From a checkpoint of a small image embedding model: patch size [4, 4].
Rows from block 3, named by matrix and row number. Rows with one number belong to one neuron. Each number is 128 + 32 x the weight over its row's rms, rounded and kept within 0 to 255. All counts start at 0. Numbers have three digits each. After the name is the row's rms in percent of the matrix's.
# fc1: MLP up (model.blocks.3.mlp.fc1.weight, 384x192), inputs 0-95
# fc2: MLP down (model.blocks.3.mlp.fc2.weight, 192x384, transposed), outputs 0-95
fc1.218 119:137187156090127132108137155128089180129104126127054160161121110137105164127144103161106124118167097087144200128192154106168156151122125147168177161118151138143154154123068174147185134166097152189091137161137168177107144108127140121124157068098137042103157124140166124144160151096144086097
fc2.218 103:129178122146127127115098134137136116116113126135148081089099084173096151173144074178072146148063143103085098101158121063121174143175166128122079171103042044113132137142130128108084109131199138158123099148091106180155133122126142088149060107146155106146121099210157141131141056136084117147
fc1.220 079:101119138142096090167134151148190095149101153163144078117157088130135128124152083111134143114145093137162133103105157105146142070168123053112130185184138168077168142103133064090157102167102123121022055136121182150161115129152057137084146138146068124115125106118094118129110100107112104129
fc2.220 090:129168146131128128141107161126202151139136151186058149166105109152108143160156137165167060076141098127161103158110096174080173170148174096140162190130153176157094140107089023089147089140154121105162164134121103097149111115160152185057170112129083099108130116117163134083123139115100135120
fc1.221 085:127144128123108114124122158164113077096071102085142155105133123156127130151088134085095163171112102172092124108117105194138121088114215138114106150128177122189113044142101151077128178130153152094110070129097175097108125133128164127162133110100102133051046108168104093133055131119155075091
fc2.221 093:144180086130108142107106091134122169140081074172102140098136072132084145107108131096117143127144104148165116110255132174098127141116120036149078085116165118134148123138110147088152117102172170097154187147091106067116121117138134134088106129166122156148182115084110134112106160186102114131
fc1.222 078:182100149113172170127134151192075155123126140128098110084146140093114129127086135080172104131056113173148094137153127148086114127138151052141137072120100075100058181145087163139096128127185150165042083117097090124166122180124133107114130162115111157102098113074106107160112126096139129086
fc2.222 080:155180114131138115133106103179142140119107148148126094158148144131171142160117137157073133184127199190118060156125089122086111133180119094095145089208109066163107159090155196106119109105106137113150160134152125110138133103144154190154129148124083158157089195117143075094144091126129135108
fc1.223 080:116125112170186112114078127091082092080066140146149080171135065132125091125092166142181058120088169124141134136145150173137147133178146095162128099140111118203077117122141109095151148074184122121138109113083099152176102160150181118077161117118056162184121155071227121136134085127110144115
fc2.223 090:123172120136097105095074104128085179099183084112135117153142150195114121184080152084124141197128159126134099140141107077149074141215094151115084108141151088114166121137169145158111200117063158074137118109111098125100134151134095151091093139176053200132133135096170089155162136118062102082
fc1.224 112:100174185114117146142128165147096142136101095151184110155136132098112111119144132190145087097111116064099133111111132153148127104149170140179096131095127089119178191097158161117157179150111167091088111140199169040103144107126098095092153165133069122204157132140095147167134151094114098097
fc2.224 108:133137108151112113140125075150157132137078128044170085204140141133078119132178167118114149117134084105152118121119113103141095139189163137150142111185109154124082187139150118215079138139124142139083132180122170135175107186103078131097139176130149105136096131211123130130100113130140134066
fc1.225 116:108187133086076125147108157127154118181124179085151176125126091115096079159139169124050130205101139131114146138136172150107103104114123089134197115135136078139177173132088138164207181181111176151126107092102135155093132111125122131156139110144148116151175173069106161108088090083079115166
fc2.225 110:136122173148164130153090095193182158184075155097118133107110111169131110170165032126164160118139073126107118127065176151139127095100160143140151099115117108141134120160140169146072133110129168165141114058072172094161110089112124126157092105099090142092201126057172140147164131163088171105
fc1.226 082:111173154133089084129099078141122054150178158100078154094112126147117152142151154117144108088115099108160070147132129129146149124051185095156144176093112085159137153204149089211124162162126097135093092127123092133073186137108163123111129160098140143049158114114115153086183108101114109114
fc2.226 085:130100104147110144072155155124160110168112105189102132108129132097148165096150131171136114183164114107098165155085136065134107156169074120095103110151133147149127163134100123173133159130115133150120156114101135131128163081159134101213099139143155133102131061134130160035174116123154134103
fc1.227 077:130115060077137122150165154065101145161109131117090168155120100095155101066121104116123108167126113151129103095078044143101104137139127131103179133174205150103143074125061124145187156153150169132113173150139144098180188099109110180085203101145108128114163143098112143132100193186147144139
fc2.227 082:125106116159156139152134141129117186135115115113135130156155068095155104066165105148173167173141112096175093101138170089097146181138186152125123118146138096163154087127124119094153101154181164133104148073142094090089153151117088143130111131124180071090160088142075158122163135161165104102
fc1.228 100:128166113127107058081140142117155125146128136144143153118124081140114192075127167164167127108091108141139135156083091097149083149166172145075166112132114135099114116155112124100109096112131168128053109103110180168100157148174111122179152159138101112061146114156101143142071127093129153141
fc2.228 103:170177128096163080113139116122178132163113162106137133134145116097086133125105140077083130130132170119139144145140117159176084168129117116123104149117130126112107133147098151152088125097116113134120106136135119133123136143116085163184048177111063160130127110186122124130077109127126100150
fc1.229 074:162141147129088098109179052146124097187146103097138105149092211086133041110154090128177116120135174109141159131174092157137133139134144124121178157119118092089139113182177052127075143218088152120126117136154110113139121067120105098118138103156103090123154127126174177172110127162098129102
fc2.229 073:085104141141138149157129107150064144106158108162132116096136221184146093183064114174197119082119139153116141081168083130115135127109185099149144111067098113146125149106138146165148147175090189098119060173107157143103094101153152119125106130149186127066136100100132139079104107164108128077
fc1.230 079:118104126119102166086135128144107140071159130119099155124097150132142139140132054134134089153129113095093137103118105181127176082085118111077130107078134106143127107136096143141149154162068141160111122142109122115104104159125107098134146112143138114086132125120083190168105137148055107105
fc2.230 078:101127130103169143113102095142108124071172148164121100115120080154175115145106118142157061131077127174086121150121117139190174076121132159155143079097104139185098138099165142087135124194072129085113105145079138178146102126162190141122154089151167151095128138153128157051053119115089191112
fc1.231 082:158146108169107127153158124101156165097121127097095149128080140160133138151067143130142099094185163107124065102139143113205136124194100167132155176122206119126178112103146119098136084173080077121086155123157176077161125104106187130125114115070143075131104140076095141109140209073161127087
fc2.231 085:159159129133127155162142159123163089136156122110178134101089098120139147114143122143139120102124159107187134044084091142173057070150118130159152144103130125115140124129151174156134136099106177130140143145112167126134117097174161144088163109101180093167100132077115104127102214118118126104
fc1.232 094:080124154127158086074110128127075146095138198154039121069134197188141105101135152145053100148092145150170085119131124051172112100095142107124163122169136074092144190182182094118109190166133145125128101097136157136119116147083161121116072149083126133116164100079154146147141131159151100202
fc2.232 114:055104097133154153144055168168173145154160153171125081103145141146156134141130102185145140103092130139182117188091160126149094136152145169143095119212145147153098102160170168104182105135152103129177118159150105135113097081128105133165148133084091120160108125105164109153118130178130095092
fc1.233 117:060124115102144133166189161135115145115095139106106180161133130058103117073134158127143132126107123181142114103123182141144049141127122066138176077125184140167205133073068093073122148151165130120111116177122115117113152168076094127109126129106158118106067127118136118160141173148103130166
fc2.233 100:115079098133082150142122146135058189072180179094105143113115119179086128134107137139112110118146153131171157124128114120110138105112120124150075094090110093099142157127078056117084089146143126146133180092144124127117099147114128130119178069155157139062140103115216047188127134068077119187
fc1.234 111:107114087169117097101087108145132052055125103059091148099071160084107166080118096147098098109142114108153115120105098140124086068139128105156061159111160143125113138163138129151167140132129149099158145090085156111083129130149167125124183154125148113127090080105094183099131151059117112144
fc2.234 119:141172140124083123133156096142092143169141166124116090116173105168069191106126119145178091121118116055097152098080132167126139109112130056114107135111157114154099176064129097138132109062126168123143108171089125067149146135140123130160150131118119118186118109154072097096165085181150114194
fc1.235 115:135121102150122172059146086155119129077114151174162118128041147205167120120168140104078144083177142138137164178099113170095103155092132137175087131136110188157119126126111075122135138119119097134128122177113205165120124186122120127150149074139166126112130123145146111090159155137193153084
fc2.235 107:153124123144114094123130138194151136113171168127137108127109116166107136147076106137111068136180148125133159134164099203117148179086157114101114186104150154097063158101100130094062070105131100085153114171128101128063137089123088157166112093103192123159076150186115188190154131100088118130
fc1.237 081:136072136127134125140174177129109129102132150100155111132150128186109060147120118116127187126112127090097086166123153150162155157173118100121100083085136105125141124160133130092107101095121128158167112098107132124130086134128117109117086076137197175131117128147056084116097161092097106133
fc2.237 092:169131132139113095182122132172087111115118111127134165122161140155117115164102160105131140128103165095161103077116094162142167149162185119091132130064134117160087180091142187090105135143067123131115113106165171179118146120170100080067158145104118114154148103096128153189107115130127141221
fc1.238 084:172082181124130143137122140152069121135126077159119106073059163097129158110126071151183116148153094050077123134067113128139169079146189120111182139116101119147192145116077127144079088100174120120163149090068145106124139125118164095146111139121164114148099122202119194097103125123142152085
fc2.238 091:171144147118143094140116064149128128100152146092188123147183119171103134147124119142154107116127090100132167120137155095162172101157099081170120127157119065170121082172108129139129102159102139079139061100114131130175122119133090217145081103118110123140099140159087134088078081092154136075
fc1.239 098:183122132162133103137137149111156142109107178214127139138192152127109098104155099113157107153131185062096098072131176105110139124071129174090182096146150144126158151147172123117118074137055109070117167148139134099109125161135129125157139099090120176079139130139126077121131122148148129094
fc2.239 102:078118091167089178133094083130074089154096143136112105094153047143174126110150114168161088089155145149137091077116173155098095144158119138091104088113107156153136130136118120141223091086166197109089078131134110117108155099195150118139108070044133177070170114070105104119111163079117159111
fc1.240 093:118119142103101131147089181136164113133144127123164165174123125104127123145092143117150134129094117121097099124152096101121186043136081139072149106129167143118164113115163163132120101147101153110084141146155116061106164133157100157102073118148175041143153145133179088182106185140192103090
fc2.240 097:155151137133131147138135180159103092171069099168169125144155108122106166064102147115105176087101147156184144126115133086169137173099102074147135130174092144083050122114075135126193157054145138164132108126159151162093116137124141072095181169136157114147123065143150092163114152142134134153
fc1.241 094:188175144142106152110124148135020083106127126140135168129159149180170172134112132110137135069123129163119078108139136137168135164159125150116112130131077097109098112112151151144099150141166114104138138129097130066118141165158103187110132087138137041118185130173119125129108139063105156123
fc2.241 110:155157113143099081089114096120105120088114088171178078075188134076186087119126170129101126096187127198094102172092121138146105087135130075144146081110163104117136113147146095137103086163202149138128135124174094124093127102084106095108173125137173108147115108138093125109107141125126094100
fc1.242 128:119132141126109104120150138131114077116127119125159113128105138165068134079129071131077131081086117054143168149081226148101129059171134116128125070180114170149156115079153138144177111148090106155143096154078169148067121096086173181107173156141131132115129139119056093126151095131140099143
fc2.242 117:078120051127141113124087096145102119116124138158121171097171113148059090097163111114066120116158113129154098159197133106201107150169135130107107188124123161114102140085166097109100150125084133118085140159114126120126156119150143160090098101087087040062117110135113143131148115126103144183
fc1.243 094:181102089153140180083140147135132164144109098117153069117141141133186154065118083137142142116082139120170132118124080164114174148112154068117127069163085111120158160139142132145094160147132121161110079111136108124172135143108110120161171163150139184118101094060128071122078190035157145122
fc2.243 084:126163080120117126071080195131126114096117108137123193134153150093128140121145135164136079112055113106086139120131140081092200066133122074086129079091163081181105122138118101102142143180141119136083161120186167165139115187148111105144131191158135157164107075097084138150067122147144093092
fc1.244 081:111109133100178133125125172131128064061072156072132159162095163058115128168108120168101104168171171121184125114153127118072169151063116069144153126120111159128148148113155079160090094146160162101123151077082171109115149109125129139172101111114123155116084131106088130088116164160144074102
fc2.244 088:138156100092132176138067134143055058136091125147167092123093108084100128143123129170134176129121131106136154070180114143128149118105141112164112107128135166124087160079106028112220059160100153142108126143148144087149134148090125149110113100087143125131125125105145072113128156172166081097
fc1.245 088:126140141109131102126155088075128139103119112132143131120109090070105130135149170102127139069164073107174104102110079140144140074097078150107134118172121117120138161105137129122175122097086151130098135112068115086107128155155143085141184110116131153088107109140113108159121088106163117083
fc2.245 090:110127174157115118111127142151232136093183126060153088133130133149137169128077085132070125130173103152158136146175146099152121121155128051142083107097123130164139167173080168096181145115153116081060171108122072156115156167132124052155136142131123164116119121144161146147101147083122168114
fc1.246 081:147107144144144167084183118086077101080061088110132123171142158097130099117115091109141123139125137119081225106110104125085114172064107121100164161087139163110072126111104107185133195143125153125125122102111180100131091161101099124136102119130159094140159107161130160143213132092111123135
fc2.246 087:130165159170131120131090167111102138147063113102112150110154143101123147171163119130138098117134157134106200091083150127165139126088147126107104099081086122151061092104113094153084149116097131026091068121108197186127126117145083110146116131132117147140079145127189160138140138127066082098
fc1.247 125:153105191175148157106084065134112137123164129112079150087180146178123126086102169138091143080123162128118093088111099170140141083086171173130116125187093148177182145107136120105160104152092173139119204085138126151126135125185122124123145124193177088169081087136137110119118175099112113171
fc2.247 113:178148114106146055161151133144158152165171099176140129139079127071097131184068110099143136113090093132109142161141115137138133079077148084111058174110189138113110085080111137130157136177105090102155123118135183132083100116146130144088147134078106071160156140116137164181160060125178120142
fc1.248 084:156125154128123133087144205098080130134112125121059139112136163139140152119147165112107124106174117170072108147129089149182120071099134085126072108181099125055089144140086087150115107135085137183043101125149081111120104155139125123132126167110100029127165173120151098143136108070140116121
fc2.248 081:159076161156166077151144109161147134108158087103097215146158125170119124105106155131110115148147083137081122146118101135137122129169105155151132067159124255066121157099079133162030107149190099107118151071165108121130111171155106105139115104103142184134102119086089100122122167094121118079
fc1.249 114:137128120123136088123155139123070125130126084117144072172186100103078147101121193122113085084118069186124122151198127133122106200142097133143178106103094108130162144172061109140091129159106101112185247149186072135110116101115163112099143141086115141114208134125167129166095151156142101169
fc2.249 110:135140096129123123134077116133178170061079152153111103111141127079076122076132141149098112108180100151132122135173081139145119162141153095135083118106159119086133114135060104145133075163185153141116096111108121157097137085116064163135139137122166118089188041092109126086117099135117143118
fc1.250 085:123163109092158149176120102109114157184117114124111112123120118135123105114108161127097105184096150105165150159125060155122095119123098123182117135077201123154095150099153141142141200139133146095091081123095186162047087102175139080178122101082147127095126114087160105134148166131148164169
fc2.250 087:147102048095166098089058121060141137107103143146142079156114067087167129096083153108109128122166188136155168061125106133109175144132177121139119053160171155161127181158059141165103146146132126116140103108116106171122132089126142116103179119139094145091128128072171152138114172150152116135
fc1.251 078:134085133144185128141124144080120080125077026135087120047111099176172109110161125120131131144151133188159128166107159183091074105164191131075111112130094113130122116133048127119105131132086139128127153127109116176148145103117119108108127117149229151137096147111114080099055151142189119105
fc2.251 075:121158096159132159238086101140129094103098071134141120112143127127140128171148136126067092144183133148192127138085181066144130124132144126140144109111177068129154121122120148096111163119106196178145078140124090114131164102121141151118102117104153075162092098172103145103118128161173140194
fc1.252 090:168120127129110161139128127102134147139149126196076134102102105183101113206125117133143117059134126103147168144141140129090150114161140147136169217175120103146148172159140181134184117056117175129152158126087093121116112096080134104112148111071178144108142103149094092160106149066140197059
fc2.252 084:163088096187121187150136141149135104142103111122099176126131154158119130049147140153147150134139141140111114085123161076148177127180184131146121130102140197135113098170108127213220132089110105158123077167157167107159145127117113102093102096170120064100114127152160148156095103165158139059
fc1.254 090:146118148143111074070185098135066154154177119128181135107202168123093101149113103100119146129168164152188130104146146170142111180061108143172117139114086105132154084173069129092174110150072117144043067150107120115076162092085164123166098111140111083078162147101116119112126183134143182146
fc2.254 089:052130203153136122139129125111127143123161152153153090128118138147120143096102109116092120148174151157078095105150152146113110138112236110131108123133133070163134076155129151109170085084164105068141098127109139090149095148147097127132164120097132145181137176116157152201089176147119122133
fc1.256 141:164099131143119104134154165162161090150172115126080089190127166102119140122142172101159113128145125133115091132072095157201110123131151082103112031120126101170113137147111113181135126092136097138176130126145148144122055124143154160116070125159188132191165131066097185168156085164080118109
fc2.256 109:162135109133102119145065102167172134156141152133145129125131138148074101133150124127094087152042109121156120105159117109057137093099099149140133122133163154075107115083160140131147124114174107166147154176154095195154129168137176118125174038102094131153094164134158171146204105163111127179
fc1.257 083:141126059145037187104147120167102180132103083129117050153104098148124144066141138122110126159103162200145114153099103118136154074133164117137107190117081188093164139134215058136153132141088108098110175044117154109141092097146114096144085125175151076118140148141174107153165178170148131069
fc2.257 091:138122148152113075142156140182097137128116148130116102136087061118124131119176110106113165116119145121110131106144074126165169093133173105144040135144093126143158144090092068104189151123091146078089114084125134118123132142091223096165121105133173102093081119137132150167140156152133094107
fc1.258 077:107147140114103133145056083117127096144068143142138105086107051209110122102182063134121134146066156136142140139123139169117122093100166139117128128131029113140194116107159132136104129103066153163108120104101176124126143142152137093137147121174143133095139138123143130144180097104124109136
fc2.258 081:109136147115097098094088161104115116079110115096111083039111094203165094099143087146138097153125088164084230167115197164149159082137102151065163160160093181129104140067134076118118161150118123129133148137105101157135121129112115158054075153142145109130174120112121154179112146081147088133
fc1.259 126:142158152088221145109149130107118106136131113101108109115151105164096151129154137119117071125114118157143141132135132118121112082114137163082176141120098133171185157101146119144137102130086120097090135117180164083091151183130156092098116104107119120107119201120167101166067177079065123126
fc2.259 116:158104049083114061172129064091095153133140173077151154084204167046135183071113166109156139127100158090135092176088128141126093152129095101096184120129210104152112070079113171082133104169163107130179169178106100149097125118108113131143130121118177178121171109173107092166135151162142159140
fc1.260 111:112093077123191159160141152123090018134119135057131151072122181183100125173115078048072128158110104120147087151164135128145147088128154131156141169126183115175126135098116123122140134181166164117113217163129160105123098128128143164150128147134130172102112118112169099068174091136138144129
fc2.260 114:142079136084128088110087149113076134138130098206145115107139136149132146134135163155142062114159127175166078167185087170131120138129110094026148126131141120149107113057153122090143097123148118124179160110097150083114125095133094132133121110109101129178112139139127100128147118107120102138
fc1.261 093:124087133117079047179131144126109154129102130138045077160150139075129161109111117099148056114175100114162114107129142136137122109168124125082151085099153109184135093112113101106099121156076145081125112130136129065118132102140156119065100198133113160112171182209109110127099174152042111145
fc2.261 111:135103148099090119144157131115099159105076102178165152126153153130159183151051085093104103130145133123106115062201115141155151130155083123120139112127066140092122067115106136115124075122170202076101117123142092090127091108135142089112084122134137154071129124195110147144115127081099087139
fc1.262 122:095128149066124138095138085126092129118140136200119151120113126118090092128166085113152178125139151114083125148109117142109185131170116147114107074139125113105143134123062144182145150103086160138080111090132095140090157133116150116072190068114102127119154109164155109131110122124143122141
fc2.262 123:163107074161147126105182137078187085098111153144159129169122124104108168138122136123169067107108096131173158151123118204106050192152088146126163141148135161111134123126156183103113169242151043143110141126095117147148156134119150133152115116083095106141173144140133127128142111115119153151
fc1.263 107:170138116141143139071109102113120102128138107094065161162119099096175180139196125074133144142050124102110178137144115101070176136140195098163154135072159136091121155126073097112062148097124136121144065152101097136149122134088079160118149139135098148178110119130123153100112195185145147112
fc2.263 109:157069101192137110182158106187148126137152179085163167081102124144111155143135142078182109086129110186170132109165109100138143183142113134080122145116142147100136127113092095183171085121125127141148079113160155200110090108137146151126110117089111131153106090097164104144147086156115174122
fc1.264 113:147104096070110145155151113109148105166124159096220098140174113150147119137139091129100061117104096104237060103149156177146100101132116166120169172084126106151138140147069110083112133154169187137077053099113143122059130118126125085164082137181174152077129157109111162156140070210120156122
fc2.264 117:182043103131174140136133153169130089193145084070098138087139161150153104073147135094180114096104177196179123138139158137062123115134134100147129099135108166143157128174161185077120128167135105186110122085141114115066098170135072130174115135117147185125150149123170121128089097149102130141
fc1.265 106:145095139140100134072148119118094100169143123138144121100137087145099121086123123149148133075100087119134091087132108112126154079141051125177174167142134185152142111121126101132108116133143146157081103093125126165121180137145175123136129135157109116154076147143104116121129099154105078112
fc2.265 113:109147119139194111105089119154160106059105083088082151137172135152113066150119062154102111092108107152119108085082110125121079168124117109137127162124104132172172116106120195119119147131172106193224113171069142193151063157118150160116108128086135147095130125129135176113129152171070160138
fc1.266 112:126118147142154098088104066124071148071136124077123105095112166109107096117110089146180097154067108178190162148107131127149151128151167137150127084157067156150142073142141205161078178115166138121083138093067141095075121116181103141165114110188092137091121094129108125180107164129107095118
fc2.266 114:139062192161070121151112113122106122091129099143083150130138160104178131128184126134137151083127144175155152137100136106150188126129144162167104182110134087166156091131132161135171142113118105079078159122114131135112144144076212131149149113158115093147123174116114140132121123167099181117
fc1.267 073:143126127137149097080088063086111142131129153136149059095068102157127068148061138112085134096163153190169086139100172158112120136061127058233144123107152120116101128157196148145138141106132099131125117141119130052131119149099151138159120134157111099074150096131166143126146107156104111125
fc2.267 076:102160098138108087108131097143137157148151062069106145201080126076138118205050137083148128094119119161175173138128119139110148193045123085141125157157123090098132169152144164090109172130044144107131088171123105117154095208107123088085164148180098093074108112157184100119151135134100111103
fc1.268 099:129139120063163176101110164128114105114122151115175170111183195104111114139200102140081151177141165178137137149099125170133152146117172078102131157166152091169157171180141146147095181114188129135111152127157163189098121146105095126086152108129087088078148106159160113127110091088154097119
fc2.268 110:115169109138110087171167129141128095148141117162076131112170112112100136154146170136103088109083144203076137172137124138082158148147124079084096136140189087091109088129102119125112139144166158159140125152129086120130197089097116091109147119170104129108132139158093104154116157142164177104
fc1.269 081:125103129053196155156080144138070142125080161158188145121123064192146171103060133084132140097102100116177066101103132091140158085110103151128123187144108113130125079153115131110142115148128109102153130144146128106105100105166081148111139091130123104117158198088137101057121115168151120128
fc2.269 083:110168135113148077095140084146149123127137114124127073111127139119164122139115082109128122145149147107153063179107151106083122146125143105149115154161181105181139151177109067102137135099096138125087092189105163121131107165173105100141115084142110133122176101149118130120142148096094056092
fc1.270 120:155125128086155138058169132136100103121140137149133133103098107155109092127162160071097119061109139086118137120082149087128139149100102152145102159106087125125166103078077089119124083080098088129124132143047085133141113164083168114146185137098158161039086127148116144157091130071095112111
fc2.270 115:153101089127105122139189145135094141152145098091170088169067103155133180103151115125135132174105179102161130113137128122106123113199135148142098076105163164104095111125150118170155161084118188078146140156115185034152120160109146063153080178122121133109137161122127120193116139127136154127
fc1.271 113:123109119163121162068090081111147122107107109074144111101163150102161111080162150109227138161146155099143118126083092135091115063128073125197125159075095146096121157116136115079112146086103134142143114091162170155170126193144121154102132134137145133156095074092078149082110154160139156147
fc2.271 089:062079121170078135142092134128027166185098139128118160108112113113127112179097166133186182099122097128124151145181114182119115078132128127127125147103163103130172058128157163154124127143144139117189119102081100125107151141095151075068102095134111118148127139110114130137118070170126146127
fc1.272 081:145150075133104109121138105102134071158093172156114167142134074121076151121144104072090191098152180144180118074095135136155141138157119159124142138145182160165143129142111092121093108112113139135081115105143183113120148096148145124108115083115171159176103135114064071159174174149119176082
fc2.272 090:133130041120117119091110077144158138116137177132166119153206108150190099113134092176134084114153082098169133119196117148060161114097136143111119078134057112122154093131109129157156168056131150132130150109113114116144125146099138095101165122108116124092111107170063102112163089107115131106
fc1.273 096:113082132107148157097145167149078116107200124168140085144179153116147178136154133125100105100170111180126081140153168139078119016156120103123163141136058108150128152153163157101101113158065153175161130123133082141152163087171140155050133095203128093122130104106151134165082177086092122108
fc2.273 103:109180114131104131138163136086075098089136137137099161156087127127117081147143116126107204140112107111121136148100062128041150081135150089091144142133087147138083115078187135117171130154151180171126110123114051213163130128070105058067131110119156095045138129068100114178115153098109165159
fc1.274 119:190110138073143146143185129111109177123147103105076132112162103171103131134135128138135151132135052137127135196140139108155149027164112161155127154136127057110134162089092104110124156178149086075144182075120124162144117180090172110078068146157170148139117123147171137130136166163114156130
fc2.274 124:118102132099134164148113136134146118116124135170110147060138203142103117175157092176102143101170078160089074132118087080053105063154146150134132069157131157089133154103172107149164148117145115152090176137134152090150102147110102179116088175060206075187122108078179117143117077101118146173
fc1.275 118:148110117050215076117089111135145196104136101126098157105133124128195151132153110131105148091097121130139186119115125151180152141105110164121140110126138168107140127125135162134110142155197131136157190163136185119116140129104153176185153126176150087151150128118145093092154166160035164154
fc2.275 109:131060140123187176207108119118114131102121147104077107152162082129114104168180183154137057186153118155142131160152187145129149125156151149149121127115120117141103159158137088083136152075112141138106068170132068132147141136116106155164091174104037153145098143142129137168148153106133166097
fc1.276 093:138072143123184116115174090100153140126167113143204107114092109050089186174089098126108123120100121125140089122122105166131122114109047096082157129137222109140138147129103067113165142116149172088069086137125176147137074163094132124141144072155149076128185173091162116102104138124125168087
fc2.276 090:099083105123102116117145158089087094132112135166155121098139120110085151113136105190115101167099111070139099084126107120124145071130107116194140120125146085119063168165188066110139125144248143126084190129097143161113109188104130172090098126080215168184116138171111080116153111137156135144
fc1.277 097:141151128127117121121190086098177075094078130082079115189161135103128157118127093082121112077142129106174126151152103095110139162126184132142152097068127086116108077159110110190128188168111102122138125136151102095118150122154129164162130138135161111131177106116129140077162174075167145148
fc2.277 098:126081105110111073088166065094108100118105176150116139163159136086119150113130155117153116163151160147148172154185137113130095104118074164128118151137121124065108098144079104094157183106121136066112108143104158099105093152146092090108181143193179112167106146091124107150084162132170126153
fc1.279 091:106078103147136105107096162197074038120067131153170069080108132174135164130130160102160126117116159105091183141129148139168119149154162173138095088124185135112194170098161079146115118154147162204161129099127102138132167182101122121126133130134175095091113100114112078098131122189127087088
fc2.279 088:154122133121086124127188075144115189103147128051058246179181171109115180147142136130076098199125139113130091087144137120131099101099104133124084141121124137158088117113105127123136122123115134106082028135097118133169162139127101142079208075114116138087085157110132172141136069100156104160
fc1.280 084:130052102135140129115111160058108167155137102152143083147092117153098108067070053095100141144165129126036108115115133133138141096118137151149142182136128104095144123091108159155123142084184176084133143139135118068145174107095100084124169166073143091139091163146171162147152181117057141129
fc2.280 083:149169091186137163077070127137094169100150098109131108136139137177124139107095151108172136090123136102055176169153088148123119113076135132099134155069120150094131177143052132110170164177098124094130093129106185106201111193047152156123119131139174160185078079077117148106139189089134102135
fc1.281 090:137119152067141109110121108153060142088125204145101135041106118112097115056137147084119166076139130106144140145120108136126152111070140106123118131137100170144156168162088158106131086087136146186130117085126117144115073167142095191169149139128141059119159069083103077134131098091061043133
fc2.281 094:148146126179157107107097083169171134144148080165133125150095102178068173056110140142131085105092102122125100149123205084149102087130117070153137087134171113116125102075143138169072160193132179097180162097093103068139056194102158130140166176095165145128097139179129191127177081158187134186
fc1.282 086:106135148105097088141150057159095155104107121086202129120185131098157145111110169148151109103082139058129124164130156153083186130170172131152145151136108098138078143108174086152112142153153075153095142091101110107133094114184096173124103139153153083111134070149079080095149108095120133120
fc2.282 086:099102155076101100148115107085168170155147138127166155094163101129166135198159122148122177119120126153146097129127129144095118096076166151147152134087139147141134146138117116050087106115170123142156145118087130174148129151124087176195098071159140133118128141169181081138052158108133116139
fc1.283 116:185110125160107186071121081166142080093174141137145136145183115118151139135082100109117137081136172104137186096152102136143067170084105101108171149142119101142192075173137121117101105190128143101110095105101177122098181048166176143185141078092153123102137128131141166128164127108134116169
fc2.283 106:138128163137122115120132100109145108101131124109104121135167137154126108120120127073128114174144188118177124047083206088117087137101143110194137092135095139074095094149156133141142081133135126143140122126216155139107093112144155082177119134100140150114175134081092125169056136158172135041
fc1.284 116:140089094092203115101175170164113089085102124072089117099185161168110105123098104125152139134137109139176113105086115155126107126140158098130132131126148047144115084149122138078109162158110070151125076158130124145139167079177154104132129136062130126145140079092101095119140146082167097119
fc2.284 107:139104132084121082158107111147138136141154127100105144166164135161133160154109050145062210147116099115111123147122150104126173107102138110118090108093175142086143117115133132139103114115109139072112180118138095146160131108104147082120093112110139117062160106161158161099112058164154101147
fc1.285 098:163161116068113139177210125163146113103181108102106159134092122168137112118187145082116135096137102178119153194165070134112161156150111123193194125157127097127159192129077061157091091093162157154113106137118136125141112158111145075097103133239187141107155145109091063148152092147136138137
fc2.285 108:122124140103121111130110100119122085183158132135114102136132167146118144076163112115090135098141127139188153127103068132097071122146127129166107158110113107097206146130153071111131109147133075091102109154112149045083089134162182143161089158133134100125178112151151121149147073165132146121
fc1.287 082:133117077214147125106109119063191125128126130163100159152095120122159108129116119082083122095149138094140087179129164113107110158159147088139157126092149152136156170161159117143100162074148195080157154159139101106124139130109126165058120107147136075105132104132174077080119135134101067113
fc2.287 079:120159111160204162150142113113085187179148138099152091119089122143186107157108032173082165136154106158134113168148097107119078187134150151165159134155114194121057149147172077113098153103118149078125034116130080149167170175140145112085162099177152103140123110088195137086107170123104118180
fc1.288 087:144120112132162154179114140105141157104151132077167068099101108110126138193161089108095136147188109123179087115103084102191128156169145119123150103134147029149137121166175142078117135172110119155100147156093131056127123141151080181130054186112136168171117162151085094101073106066113110110
fc2.288 089:102140098080149175111142145113189162137144148118083150110160106096084175131091108098127116105140146139160167156113089134153078127142147089159158128073186095145160059177108123120178123165071116145127100143113115068111141144188113188137115188155103138101102125154125112141074153132067131108
fc1.289 120:135157101071191063143164084130103138094126136138122140120081148076072133144073074151065114082134170121129118095117116171160055117135125175091081124142150128141147127121151170136142119153121130144113067131127140132167089120187139147125161129147161147139122142130140164131139127113120123153
fc2.289 110:142109132112129078107120162126124090132125098087105090174146105139110169185142098101138126139101153111134158121119145136148131152064101137145119124153146152123074095168178110169147171132147146107137124163117164135152148218084128144168105150176116160126087112134100129126133161161152098089
fc1.292 098:121133166085164111105108159097138163117100109154144180101176155194082087133203110153140168111110108128090116144087148121095180163115128134102111042168190189193161107081161112121051133102188063131130119154042169096112144123161115087112115151097117140162109150145176155106128151177108112120
fc2.292 098:129158096122096076060123140110165125122160139086127102079093155152123126045106092189105201208115082125112114113141133128167117106060129188122136116141076142114119144122161120154168098065131115161063118104138100123147087093167155063157129114109108177101130133226127138131141099068092123161
fc1.293 099:118095080109107136103175127131130107187099153170111099102082114086108140071147097101088125137080173127164155152138192116198176134112191187145121113176158165134161152120167141212142126073161132177113128118114149132146142146089148096111191073093126156114150157126185094144160121116069128148
fc2.293 104:146161087105145150121163185178118128125161188080100097110094127150120146094120148148106177110130113132118169133141145182140173146166102052132138159127072072154153156180113156115144111170150109128184110114146119178122111150097116072140156155175145160128082093166166188114179132129111090139